From a checkpoint of a small sound classifier.
Model: 2.11M parameters, log mel input, arch jasper, norm batchnorm, activation hardswish, depths [4, 8, 4], widths [96, 96, 96].
Training: 22600 steps, batches of 64, held-out accuracy 74%.
Rows from block 3 of a small sound classifier, named by matrix and row number. Rows with one number belong to one channel. Each number is 128 + 24 x the weight over its row's rms, rounded and kept within 0 to 255. All counts start at 0.
After each channel's rows are labels from the 100 clips, of 14976, where the channel reaches its highest value: "loudest" is the band of the loudest frequency at the time of the peak. Only what is clearly more common there than usual is listed. The data: acted Russian speech (Dusha).
# convs0: first width-7 conv (model.blocks.3.convs.0.weight, 96x96x7, each kernel summed), inputs 0-95
# convs1: second width-7 conv (model.blocks.3.convs.1.weight, 96x96x7, transposed, each kernel summed), outputs 0-95

convs0.58 [123 104 122 152 124  95 105 114 154 123 141 149 140 125 142 159 110 117 125 112 158 142 162 166 160  93  56 116 114  81 169 105 128 117 117 113 142 140 148 131 133  73 113 135 142 128 131 128 140 106 128 150 144  90 147 153 153 142 160 128 125 108 170  95 103 111 102 126 125 138 184 125 114 147 105 168 108 181 138  97  95 115 145 105 155 132 133 115 135 111 141 103 149  73 120 124]
convs1.58 [153 145 124 132  99 186 154 118 106 122 110  99 127 154 133 155 116 190  90 148 140 124 115 142 115 164 107  82 129 157 126  81 136 150 101 136  92 124 100 124 150 118  98 133 125 105 150 108  90 134 111 158 130 137 155 115 156 151  68 177 137 166 160 153 140 144 132 119 113 128  97 117 134  99 108 127 130 171 107 127 160 116 101 136 145 122 133 131 177 121 144 140 102 122 156 113]
loudest: 500 to 1000 Hz

convs0.47 [101 132 119 147 106 108 132 110 120 133 120 117 101 143 147 134 128  72  91 127 127 116 144 146 139 134 122 128  92 148 134 137 104 148 156 192 136 162 136 146 118 142 152 120  93 118 176 133 174 134 131 131 179 170 165 126 121 153 138  92 110 123 122 129 155 154 108 132  92 172 141  88 108 117 191 160 107 113 124 118 101 165 148 142 154 144 124 111 115  98 135 112 130 112  84  96]
convs1.47 [142 103 121 146 154  88 154 106 107  82 126 123 160 146 128 156 122 138 152 128 137  96 146 137 106 103 119 133 146 133 145  94  88 130 165 135 124 137 145 153 145 129 153 137 114 109 106 149 171 154 135 125 120 136 136 142 134 133 156 119 115 119 117 157 157  99  87 113 149  96  94 159 122 143 122  78  91 157 167  59 103 171 138 138 132 101 113 112 112 129  69 147 103 146 101  99]
loudest: 500 to 1000 Hz

convs0.45 [129 144 159 145 147 121 126 151 135 180 124  78 111 104  97 112 129  91  92 141 115 135  98 120  97 131 103  91 118  81 146 120 118 121 122 140 124 138  92 126 129 160 130 131 178 112 133 125 111 146 123 177 124 161 133 130 103 152 130 112 107 140 128 139 114 136 195 128 106 111 104 141 101 115  88 127 113 158 144 167 176 155 151 112 170  95 135 122 101 104 101  91 139  88 138 111]
convs1.45 [139 138 148 192  99 108 182 146 119 137 136 122 141 110  99 142 115 128 116  78 149 141 115 142 125 149  94 162 151 111 145 169 127  94 138  94 104 129 117 138 125 127 140 129 152 182 139 108 102 140 102 121  84 136 116 117 135 156 152 112 167 120 125 161 142 139 134 107 157 128 114 127 124 102 108  82 152 153 149 158 136 177 141 124 124 144 137 140 140 145 119 144 118 103 151  46]
loudest: 2000 to 4000 Hz

convs0.24 [111 112 132 113 128  72 129 136 104 106 135 125 135 140 107 141 131 130 162 120 116 168 141 128 136  87  94 123 133  98 151  99 104 129 144 143 146 128 120 167 117 167  91 134 108  96 125 165 120 107 105 155 115 123 201 116 146 128 125 110  87 113  81 116 126 100 118 163 128 131 140 182 132 115 141 144 135 124 113  95  77 117 100  96 148  88 176 165 110 126  91 136 150 118 128 144]
convs1.24 [139 117 100  87 128 146 128 147 105 104 132 152 128 177 101 133 122 142 137 107 102 160 131 171 144 142 158  84 143 147 143 113 136 147 114 115 109 144  97 164 137 131 107 119 137  94 127  89  97 131 121 118 172  89  83 134 151 128  85 122 102 113 148 108 145  61 124 118  94  88 101 129 121 143 110 116 126 184 102 121 112 128 118 156 164  81 122  98 101 119 137 121 109 123 106 121]
loudest: 2000 to 4000 Hz; 4000 to 8000 Hz

convs0.76 [146 126 147 126 145 162 136 107  68 118 121 106 120  71 133 158 121 103 140 162  72 132 116 114 126 157  85  81 113 115  84 126 115 120 107 106 138 117 171 173 120 145 122  99 122  94 104 145 115 120 140 135 139 124 145  98  96 133 132 140 100  97 121  96 157 116 114 164 147 122 159 143  96  86 111 129  85 138 139 129 141  83 166 110 143  93 134 131 125 147 113 148 153 131 154 135]
convs1.76 [154 178 128 144 132  74 113 140 100 118 107 145 144 107  91 107 140 141  97 106 123 112 151 122 176 118 159 166 104 119 128 139  88 126 146 147 102 162 118 127 138 127 137 110 140 163 141  82 155 146 136 106 107 110 122 133 153 128 147 112 153  89 149 110 143 119 144 128 125 167  57 102 172 131 149  80 123 114 141 138 145 111 162 126 120 146 117 127 141 136 107  97 122 138  62 131]
loudest: 2000 to 4000 Hz; 4000 to 8000 Hz

convs0.29 [126 129 130  98 131 192 134 133  94 141 119  98 144 172 152 136 118 107 125 159 131 103 153 131  69 127 164  70  85  92 157 122 135 166 121 156 136 150 106 147  96 119  81 111 152 121 151 131 145 108 109 123 129 141 116 131 109 146 139 164 118 114  83 148  92 164 141 129 127 145 147  92 146 113  84 111 143 117  82 109 131 144 116 139 145 145 105 135 137 153 142 114 171 118 131 117]
convs1.29 [123 156 165 149 134  91 132 118 123 104 109 123 126  88 116 104  87 112 106 100  99 162 141 137  74 159  91 171 113 137 108 103 166 144 182 116 152 195 142  89 127 138 135 136 166 145 117 129 152 129 105 154  86 142 108 103 151 111 116 111 141 129 113 123 133 139 121 133 164 121 119 114 146 110 112 112 133 126 133 147 143 198 133  96  99 134 146 112 138 133 133 131 108 142  96  96]
loudest: 4000 to 8000 Hz; 2000 to 4000 Hz

convs0.35 [133  78 177 133 113 126 147 131 132 159 150 122 101 113 134 119 113 118 139  91 127 150 169 137 122  92 107 147 144 124 147 143 137  77 168 157 145 103 125 160 127 114 134 114  68 101 118 138 132 113 151 135 104  99 124  95 169 121 129 118 112 110  79 115 123 142 168 130 134 159 145 145  95 103 194 126 109  85 185 117 110 132 165 122 122 124 110 142 110  96 145 139 119 110 128 114]
convs1.35 [186 165 131 148 133 105 123  70 124  69 139 164 142  85 149 140 144 131 113 161 148 157 119 124 129 119 146 132  62 119 115 123 136 137 143 153 151 122 104 133 106 151 127 110 116 166 121 133 145 131 124 116 128 113 115 159 157 155 135  91 164 139 113 134 150 107 127 130 169 109 145 141 116  88 111 128 114 165  86 180  93 155 155 139 111  97 104 138 100 146 131 128 112 141  96 140]
loudest: 500 to 1000 Hz

convs0.64 [112  95 104 138 129 145  98 146  81 106 111 109 126 100 149 158 117  82  86 120 169  95 136 105 133 144 145 104 117 148 142 119 110 106 143 175 114 135  62 131 137 126 120 108 118  71 112 138 142 106 111 141 124 123 138 160  91 122 103 135 115 129  98 109 141 146 105 145 125  82 154 123 130 110 127 169  89 116 121 111 156 111 102 140 168 104 158 112 128 141 133 147  92 129 188 130]
convs1.64 [126 106 165 159 133 123 159 157 119 132  99 134 121 106 123 148 117 114  81 128  97 111 138  97 144 119  98 128 160 112  81 101 163 143 130 165 112 139 180 155  87 103  90 117 139 129 148 137 125 152 116 153 106 111 145 162 148 111 128 116  92 137 167 136 104 127 149  83 143 149 177 114 146 124 101 102 169 139 178 165  92 155 158  98 105 138 137 122 146 125  94 122 113 130 123 132]
loudest: 4000 to 8000 Hz; 2000 to 4000 Hz

convs0.59 [187  88 107 152 159 145 136  93 128 176 148 123 140 142 121 124  84 115  66 134 111 150 156 103 109 159 139 104  85 117 121 107 113 152 118 117 106 146 152 139 135 137 114 109 103 118 149 115 166 148 129 137 142 113 138  94 148 136 134 110  90 141 145 135 122  95 134 113 129 141 146  97 124 149 107 127 142 164 126  61 134 107 133 137 198 140 142 140 136 112 168 100  90 138 113 130]
convs1.59 [120 124 103 161 157  99 108 138 116 164 112  75 175 122 127 118 133 116 126 107 118 110 118 144 150 134 119 115 132 129 152  68 143 113 153  95 134 174 116 103 167 111 117 114 112 169 140 127 142 128 121 122 134 129  80 110 141 134 108 117 141 101 163 142 118 167 116 107 125 183  87 146  94 141  89 169 124  91 135 140 129 157 115 102 147  97 159 140 170 146 116 180 125 133 136 125]
loudest: 4000 to 8000 Hz

convs0.12 [102 116 116 152 121 104 120 135 105 146  84 105 148 175 127 154 125 120 110 174 118 159 138  99  75 112 136  80  76  79 110 109 124 105 140  86 108 132 118 131 126 130 125  86 118  72 148 127 132 151 136 127 142 181 140 131 131 186 131 150 123 129 126 118 131 140 114 144 105  99 176 108 152 122 139 155 107 115 161 113 143  80 115 105 123 150 138 138 126 108 116 135 135 138 124 167]
convs1.12 [129 135 114  96 102 148 122 150 103 102 144 102 182  90 117 122 141 155 154 135 111 138 143 136 173 117 134 184 158 128 151 163 131 152 116 125 120 202  97  93  85 143 158 142 121 148 169 134 148 158 157 124 114 158  85 134 127 130 131 144 124 126 109 149 148  91 109 153 141 106 159 128 128 118  83 146  92 130 115 134 126  99 119 147 147 114 101  85 122 141 107 141 132 159 117 101]
loudest: 4000 to 8000 Hz

convs0.73 [112 120  67 127 131 118 130  81 114 138 105  97 149 142 113 116 107  86 117 107 126 107 138 112 171 128 136  83 128 128 140 146 134 139 154  94 137 171 132 115 122  86 157  98 147  89 145 105 102 155 115 136 156  96 129 124 118 123 107  91 127 129 151 120 129 114 109 155 163 185 127 108 109 151  98 112 149 134 178  85 148 150 168 151 100 114 131 166 112 129 147 120 135  87 151 144]
convs1.73 [ 97 121 147 124 116  79 113 121 148 140 112 161 142 120 143 107  95 132 167 148 122 140 155 103 145  79  67 150  98 140 141 127 176 126 129 119 133 143 127  80 127 125 104 117 114 117 145 169 158 156 166 115 104 133 107 138 114 134 142 135  80 110 141 143 130 146 155 125 137 125 131 142  79 117 119 194 150 144  82 150 121 137 172  95 139  86 154 148 123 143 131 127 115 107  98 148]
loudest: 4000 to 8000 Hz

convs0.26 [119 111 136 180 133  89 179 144 120 110 142 143 137 121 117 113 127 116  97 113 137 139 157 110  93 109 189  96 145  47 155 146 100 153 127 140 117 149 122 138 130 165  94 156 116 124 119 124  97 110 143 131 114 162 132 152 194 118 166 124 110 138  94 111 116 131 139 125 123 122 108 133 129  96 141 144  99 124 105  87 164  90 133 136 154 130 111 116 121 151 138 151 151 165 140 133]
convs1.26 [122 139 132 162 109 171 166 170 135 122 126 103 116 123 152 121 118 104 134 138 130 152 124 114 110 158 133 138 157 142 111  84 117 152 136  99 123 100 122 112 106 169 140 138 141 134 122  84 140 131 138 137 113 122  91  82 124 140 154 156 137 110 171 163 137 116  99 137 110 161 165  87 184 107 102 163  90  97 144 100 163 138 100 137 162 121 158 127 147 171 138  94 122 124 173 129]
loudest: 4000 to 8000 Hz

convs0.15 [146 134 122  90 129  96 127 159 138 152 177 136 169 122 124 128 126  77 144 150 129 167 123 119 133 123 176 106 194 110 105 109 103 166 151 130 121 132 112 119 139  84 128 135 153 141 155 137  84  98 114 120 107 128 164 148 163 124 135 148 116 122 116 106 156 110 136  74  88 135 127 127 113 128 123 119 158 127  97 113 111  88 142 131  95 103 131 121 143 111 176 147 104 132 132  74]
convs1.15 [185 150 165 118 150 143 131 105 125  84 204 128 126 129 104 129 108 104 118 175 140 130 153 131 101 148 118 132 161 144 149 112 125 121 164 142 136 172 122 132 104 135 158 126 122 131  81 119 167 128 113 135 118 173 112 117 122 139 146 104 145 142 117  87 106  75 164  97 119  98 115 162 102 123 135 114 101 125 101  98  96 122 162 136 103 125 119 106 135  81 129 121 112 147 106 135]
loudest: 250 to 500 Hz

convs0.51 [140 158 113  94 132 121 133 124 126 119 145 165 116  97 132  97 134 134 115 129 126  87 123 130 148 147 106 181 123 120 139  76 110 123 153 128 106 105 136 124 133 162 117 166  96 131 101 118 150 115 100 113 162 103 211 129 169 143 127 106 130 122  70 123 127 136  80 144 134 107 139 154 139 153 107 130 134 116 132  80  75 114 115 160 138 107 111 113  80  97 122 135 116 111 116 115]
convs1.51 [157 109  99  65 100 133 152 143 141 143 144 111 122 155 158 115 135  96 101  84 122 150 111 136 112 175 118 112 106 131 130 100 115  84 124 157  94 142 116 135 131 104  94  94 160 112 126 130 136 140  91 140 100 109 108 149 162 148 109 105 143 142 121 134 183 122 110 158 136 144  79 149 109 110 111 148 184  97 114 152  77 131 115 132  99 123 116 143 147 109 139 160 107 116 137 147]
loudest: 250 to 500 Hz; 500 to 1000 Hz