config.yaml
gain_aug_db: 10
n_mels: 40
input: "log_mel"
win_length: 512
norm: "batchnorm"
widths: [96, 96, 96]
precondition_frequency: 10
steps: 22600
adamw_weight_decay_other_params: 0
Rows from block 5, named by matrix and row number. Rows with one number belong to one channel. Each number is 128 + 32 x the weight over its row's rms, rounded and kept within 0 to 255. All counts start at 0. Numbers have three digits each. After the name is the row's rms in percent of the matrix's.
# convs0: first width-7 conv (model.blocks.5.convs.0.weight, 96x96x7), inputs 0-19, a 7 kernel for each
# convs1: second width-7 conv (model.blocks.5.convs.1.weight, 96x96x7, transposed), outputs 0-19, a 7 kernel for each
convs0.58 100:142112153097092142099149139146145173078151140048120152086146109097173191104169109121123198128077123102053140169146097155069125142166162122184166101142092157139143063146124125071129140143104178155154193194128109137108129084137151123035123153101150139118141139176169077183120144146053103153116079156109115175138102100080092108149118141105141109114122120105178094100113088173114117097133150081142140149156142154124082060126
convs0.59 117:121110113126069145117162130126096156150115110092118083065051146101083132157126123115145184121103121108146046136125111096096119116113144130138173145139182132148140151125126093146131142058180083084156079124119140115142202072135128114112148131136116157098136140172091162104176128083113099097107140155138099159133149171077150123123154127119090089119126182106127122155139114127146105160129145161094133120090135130065126162108
convs0.60 097:092151193105074053086118157104135147194099152154093144095113093110095144164108110119177129136151159166097178132134140129079123156121195115127225136133151150114108115134161114117210143111096135130125126136144123138176133125091102167134152130128163108115115134175149132070186169101106133098150085151186097126127130171083093125140125202145153189183116114136110127178107139158146121196121143064091106099103163123081130156094
convs0.61 094:131162121113089133115183121133163153133126136110118115160092107116163104114156068136032130167069124199207178170136116120124108106113165144137136087080076150173195108166134135149179131111146153120124075133176048158137095110132174183091111149139103123115127092073178147153128128120056105102109164107105114156127084086135101125147083148124101114058121119177095164124086145121062149109096094115081111158139135123088116137119
convs0.62 097:185139099092112174074130165119115136126100118105079104153098143139123079128075146094098120119112104146124180128135115076166106150154110135055136076162158203087147146157136140093096130124155132097144104119110100072136081155081102131127137090150130096148127074092193138146174133052133111176156158105096109069159137184146139108116100127147136174194143152115117122125137141119173130103101126143129093140137103169157057152136
convs0.63 110:104120123144125126148091111146067112146152172112053078150136071057149148095055097193133135105089128186126082109142034163181092108107121147220130084167186118109178139072145112137108079122132113200137101166229099188127112082101136131119130171127116141111110083090078173095160131085115117086155077112181141080128153123186118135138131131108160131143127112183108109135094157116115074231168152097106111094129119110146171159078
convs0.64 097:130050157120147173143157095113135087150077098104132163130094092158149128100070087106143128096130140094153108102079151160140106144185129113177159082185158138115154129118087118152149117160101183116061098091166069141133033155134110201156123141148133124109166116138150144121099114135116128117183151143164104083158087084124159111151106145117108154204142119137125110132191099111152117106148086139092118128172152135144156138102
convs0.65 101:143096164065097165131166168111058131124166112108082140154161093137130077148146133113169144141100151124147121149163102086080114161144108122103134119152196102158104199157111099149150102117143134129075182136103113081117138075118110125153113165140122112174162173112133195110076123091132131160153132091112180085130147093149136099135175150158156123129113147172105124079108108107118105090118081086133106116230200153101122117109
convs0.66 096:098099121133165052102197125146123135103148088164122129185145130152124172094122158155114149144164111148090077104129182144119074113112127121178059162123080120143184151094105079109152107148103083158138098107086092126132144096124092144107125114149125127102115185159111147139132104126092115114187144126127140168178118137158156149125157128081169094145126112116173141132141092203131109078123127037119121174122105098165105153162
convs0.67 099:116161102167156119124139088065103075095062175154147076104095053113115069103211188134096165125109114156131104129097094072115187138109111135084128150091140119182140171181082143130119149151151126124127131213166104103133170110066082057147142150112092119117114079093136145146093081129074147109129130119154096102078149109131154143145143151126133144168184146162135087119132115111142168101207082128101090111134097112130080124177
convs0.68 098:152140137144117167119146127173077126140144154134122132149109084088119140143168112120087137153176142062114173079149132079080142143101113124108158089133062171106067080116113136142138088136130131092088125064096131187187161164090103060163119043128149128114116137115138157162139149141171079179158177094154077114168139151115082159130158124166138112178166129175105160170126107100145164079174201149105103098129094099183137124143
convs0.69 093:055178105129137117158147127160131204110198094160095083132146108114118139048091102120100122111112105102121179175164110047118121137105095155121111086158101073139067118089087150185107116150116131154125168150132190097109109158114136182108126161172132127111108166103115126133081159163091120098074132130118103128140126075144113092035152089179080093106119160050128050122134187086127133155118123122126176124141127177151095114128
convs0.70 099:135119081133142082112133126122102227131083163134105100151111135101129141035153143131158148151099090105174144152139147091175109118110153165170115156137074140123183132116133166158156138130139148133106070153095150120166096093124161150142141115132137152157138142147118128125154146177099129146081095127122123136161129198200095109173130155087141110115139165195120124133140169131109124123100122091156124159170169176137123109097
convs0.71 100:072086118131107098138174113202151095156097120094097104114136141061196104167087144085080125119127162155088182113122179101148109061157143136139140083100144098161092155135179108177133107133184076131157153115162109113102137100103132137133058087158100111095123204143145175139224163132172128149143138107095118103138101137089074135139179201091171109096064116093135144131123095164106043198114106122099126126155169137165131108084
convs0.72 103:061128114130137138068125145150114091100111167152160132127171115217135086123156151143085097091093159162147215121155112106058146167143158107105088153127162167095140110152123150132157089100156124120060050125142145094091147134136114084167131149110080143164126169148104181051109125175150141096166090103079147078122092166097092113104087151159134081099116143111087110098085126127150140062130119197092170094147138148106099132130
convs0.73 098:090139097111088123138143063098101149072133117083107159114092076107162167108063075144112125140100170182176084095161114105139166164068110172164081100130152083154184190112094131159136148122068111085136105153115175132096125130162165148110124127123128133119130156129124149113147126135143127134188160074066133153108109156108160080074163103146163199161184121107138169132077090078082114096089169116098171132146128102139173142125
convs0.74 091:173093101191103155089154154050089116136139092101117170145074152111141138149174099129221076118180139168198091102089120171101140067078149110186102154139091124129120119052112115174076094066099152114147183168125183108089080105170198139104130108139146184137108179166102103170160124145122082145087118140145051132148146071159078096072145101108067112113153126086090080152086174183161155146106120086133138150217180104139100101122
convs0.75 098:180151101114145126123114106176205114172116161172169120115098132150157054101138077119091055151106140165170139142174133143131139079069074106153148143111097138070114101075083123129128126119112076130130104120120117080146124149144150192193164142093140143136088139212062098150081103139116111153123111105100133162148147080088123106141159122140182071130132098148131092084181125123131155158137159140076136108148126118101153124075
convs0.76 093:103045068088167137096148141122199114102127111094055119081078132137126165143091117157153137130122106139127126089104111182127148098100177121148173112058134143095096076105135160146114125126092116075093189172150173171104091162158142156122106185091180161140150101120208168102141145177168179144112163126126143131156134110162119126134123083206102123130162117106118041043136150128118124142141157103104092115142140123124119073093
convs0.77 099:099089126187086116110150125145130115176137166168136079121133088197080122133195146116153085127183134140137104129131155061139117101100161177094131158187161152080165096152129104142163147171187178094140149177161138099079152130141156114127185097122114142111134133149108110078113119162116116137146119085101145087116135103131156169131146185091120082108118076117117130088134075107159122139104103178211127146088159122129160138113
convs0.78 106:146131177139124096099137091100169150158123139156136124131138151108108147112103102139113102141182128130092174123163118082115169138201121124157150066101190073076064150115166089128144168180133085151118151119119161090152141143136197169146113097101130128161109054071081136167178098091177118106131132055117098136122157188092178123122138157106127132164113080087165182101104138163105064030164117107155184127136096130159127149090
convs0.79 095:087113132086152172227107090145120143097152114087096161121150123120100113086106095121090192171092107096093171164171099182097083118139150129120060112114131157139096131143163182150114118132112121143127176117138154203179109103060149144149104113099118138118155158109089113082150141164163185138103139190080067113069206116102163162125080098141112135211093155099154153195174050070105110132176184088082120140140168123130125127084
convs0.80 101:113175085121143112096091132153117104171243117073161126122159082170129126151190087133106121197105122084142094118116161138118134135076126152114153116112159130072122147086172110163163155134048140155151105150169107140148127135144187128125188134203074143092100192087082144109187137149079169110168127126126160112139148144126107126127071151143116114155060058177136106124166094173099118109187082110167118109092092114156108130203
convs1.58 105:138135146122084067133101093122102114110175161129096102101142143156147133152113134123091153119101137113161149103129107128126166148149168158123135127129119163119161080106128159159108119149121077130114136181117179031150111102132110186091080121149114106119102114153102131127102082086139141113118165145081146094086174192162134162149164110152095195146124113115119087163136126165113156144135078125152116149116112173095092187096
convs1.59 107:146073178196131049094118153173108133114201103146133143174169125103126104131112064073149136127127110143047134166133121113154077143081142087192121119107142108192105102055134153103104128184102162184154176150145093170113125150123122179108056121158086130111179121170114148118157178142133194106156118147135126149125109114193104109057138103133173171089145121073170136169093152111141126123152131116123109148151115155158149157124
convs1.60 097:154095129117162122144062146193131131076154128129133125152180176202163113109157121184122160169167164138060156169138151147138100099146137128153129128155097163133119161201137183133114114098143121096125106127141026109134112136109144083131127097131118084104052127205099119135142122156122147117134160151129098165137112069118152167155150130092139135045069078112167143183146160077130122157104112128126140166134160116151101127140
convs1.61 099:102071090138158166103108116153122168084146124094132141108118142125168160123147188133023048150122099112159078123143158124118090056074040097139102104045056081103154131155144156180157108138096162133122142123130136154138103169134112112141066066152113123127144114116092155125127116147129108127102083117160155118131154128112130158167116120113165100056113160129102182113120170142165125148112111124123143181151137149107101169166
convs1.62 099:125159131177114114154128146110105130120179164156153127127110102157101158146082156150111159121083122117107123155096112053126131100081082105162103174146170145076052104135118078138141097139174071120154175108141139109158173126116157091144101107182069179094163152205094102092126177127084162094186141181164102125208134147078111137168119108159187132204156087143111140137108090176104109102130113192158142131093114122133126137098
convs1.63 101:101112135117155122174101111144206153123096125140113100116093108109178075150142153167132116144133167141081133115165135105130103151190122110127137117124086129097141113094125148141125137130105124128121119165086046111140115137125106107106117123097152161133093143155139141073065105142139123094128160125179118119147151079126116098129104070110122054157118098168157145110141134143085145100150135119131150182165174111101130113175
convs1.64 096:124121120120142091122147129116135115113126153080142169089126109075124088128113146143105158146130113071147170141163130102108150111108089122111116065099069122152150159136125093118194155186148170153206173082141177101119105127145143164168133161158176158174051127128108145119107118098131149171143120101138169118083136110080125094041146121125163110141124057142137099172102155157096163156112121187063143173179156200154151116062
convs1.65 099:072112136118141124125115107053146076100128196164115155135104117152199131120106103143140154117139132118143119115119135165105109132119107126154175123150112142165138183134175112136153138162166057139174098100144138180096167135081145146200072178107178106156114101095159140214204131225135114141113149164172123133124127127119110122125094129079126112166106097091074126139095154083149120140122106156138155181141201175156076129172
convs1.66 103:169089200154208143148157098114157146181116132100123122125091184110103130058105172149094158197140110130105160106077109099201142114116116124057103088154102117094122121134150123103133113123157128157133161076096093178093148108156131113115135148097150164138086104114124138165112107133161075141175119126117116130154122111101114144136118082124155152135113161111128088112143099138137116140149131140084121104194215186136088180168
convs1.67 095:129137143173157117125112134125122091165109146095160176133146160128114160122154134148093133131161158092119152105154138090143113120116098124116165141082068106158167160182163127174192111136102079117174107122123212046097172161084132143162102099033144083154063061156145101140142112120142164120120153149098104192181134117189114143134159109127138143141123041086152124116061153115142162136090074145106103104095149138119150119138
convs1.68 099:107135186135150086114166151125093078126090111081151088143168138142173127141109177150167143129135138152145129144084178105110136168118114131088176125157132125143149133101120087120132102156140122092097101094169225156102150092123178060169103103137162189124074108103154141101108114194138168168114139123100176147139156193111161085114064123170115042058198174172147144137102126139111143156113101077115110183115137108165140168076
convs1.69 100:082168112065157152134074125131163146118084142128152161072175139139163113130145128158111121095135099104067127138141143093099151148114124112158089117186120148102135086131091107163107138150141147191169208108136157126150087162127086083083126158113166141144210097109150096202097097088167134158103109095125115117145077113113146150203115120138124125183144122091121119110132176150105155139088088123197138105204117130143103188094
convs1.70 101:103102150144071186160158147179115125110151094111125101084160104126109157109142088087109137200113174108179131126135112153098076115138082150144140111139189159081168047064115146158139101127171134139125132162076093147092141088189106114092119132163082150137111156125122141107108121186126125120133112120075096117118133140109099066173124083112136117108115110138125138108129108143131175105101177132142148109092123116131101098148
convs1.71 095:076109132174097130161024037145144115125137131096086159125123162123122115088140143128161104163133148135124104108158076096109103137132135156142142118113131158182119115069098173194127152115120090070106138110150153126107094163143174157084137130122097151110105093176117132134138137153147124172107127135162123080181164144076129138109141128145143105110113209118128163077095182126136215157125072107163134203120189145149077172087
convs1.72 096:121090141134146144191146118117162073161137171144134129114144064091116101119109086067160115118138139125139088104115127131175124138133054114122157156165157159115137161165150096086089124116143092112090114115173123117117166143139132108147093184126124127100127092127097105128129116125121121143124118119080125158183069136135114108155135109117141139109146074174164092145168125117099162090162106180093174157109118127191145092189
convs1.73 098:163135119173124107115122117100122120118147171150130087094155110096135089161105062152149174176103148194176106164113183094096083102115113165147064189147112130153149134120114157141142119158138097114128148138093133091095162086130129152120115171127116096104122136130091110164091170137175108204157121105099165114073095103054169101133124102150138168124126150120129093154110107121124104067098166130157154123144085143128142075116
convs1.74 095:150153098129130161110128138104140098043175153186138148123119139137153145103127177137179124206225136133185146095107157115093156152159181114148114112148185133145081119151140150145103173127158086129176149144159110151126166140116105118131109149157124159093171099109139163057145152136127075109120146158172146142116104104140088124130144154160182139095076128084111101128133142131103136114123134114183138092145101104120160138083
convs1.75 102:121112185116133165163186084150174125179149093143029158083154125161100104161119138138085080110184089126162091121191062121096130083100140112138157148092109075166158155177144155090158093178168104123119129125083138107163221152204129143119150092209126089138145150063107089136118127131060159126108188121132168158078145114111083126203159150174145137177127145164126141145142173131159108161096133209127154109100183093201157086133
convs1.76 102:131135088118181150094138136218183143106115135109160156124049148133113113083119136170144126137157090123172068099079160120114085118124141155149159129110117138133164141100132107115117108115150125096073137148142085156163111155057114064135159071069135168167166142119191096120064121119130145129121136079100065152136131107168132102122182169076180123124109197158094106067119089180156103116125142156095060121164107133117079143090
convs1.77 091:150112198135119089093128120123124151098059100106125111099164119104172128130055075136167177069069171168188122114146094114116134168081172156132150135091104148159198118178245197104158155114100138100093145149119173178144084089158116078159132089155123099128140130107100083077145151103076077129088124165178094228193117163113089085110112143139103134170150117153124127116186062129083206099149118077057119130087168134154137168109
convs1.78 102:129114094113131102210080151111158139128110131071187169096124123166155137144178091171134128088108150170113122139087142119077200176173192146111059092095104094155109172115123124132133172135138112096158131124161076156099113096057131154112115177187153085133141183138144130114180154157133131089135179125086099127096144195067070181087122127111101160135140156152077187122126134217132132143108094097185127118123127104113080081149
convs1.79 098:056121141187108113147101174116091145132074113108145137161149175174144098105139088122133106176151145104150125108111120077139147142171110132031172153140108125089133073157160120128098143070107091144124131096127116119124171117055089117116176143075153132146126192107149036111128078115128138123124130085033118193127136150109162096056070101172110155127127074113135147108157108156094170216167140075103132164160123162106157148128
convs1.80 100:108094160068106170123143068118131143135138125163157181174159118115102114118131177137110182164100105123146140043155129115121128124121184173158124127109113132145096114133083122115139125153203084150139080124134130079158094136050151134108057070168083106147137133138099157127162068135107096109132177171115144156069080149109125157147133142153134098171095165132183167068077105109129158109075145138124136157088141082175124124123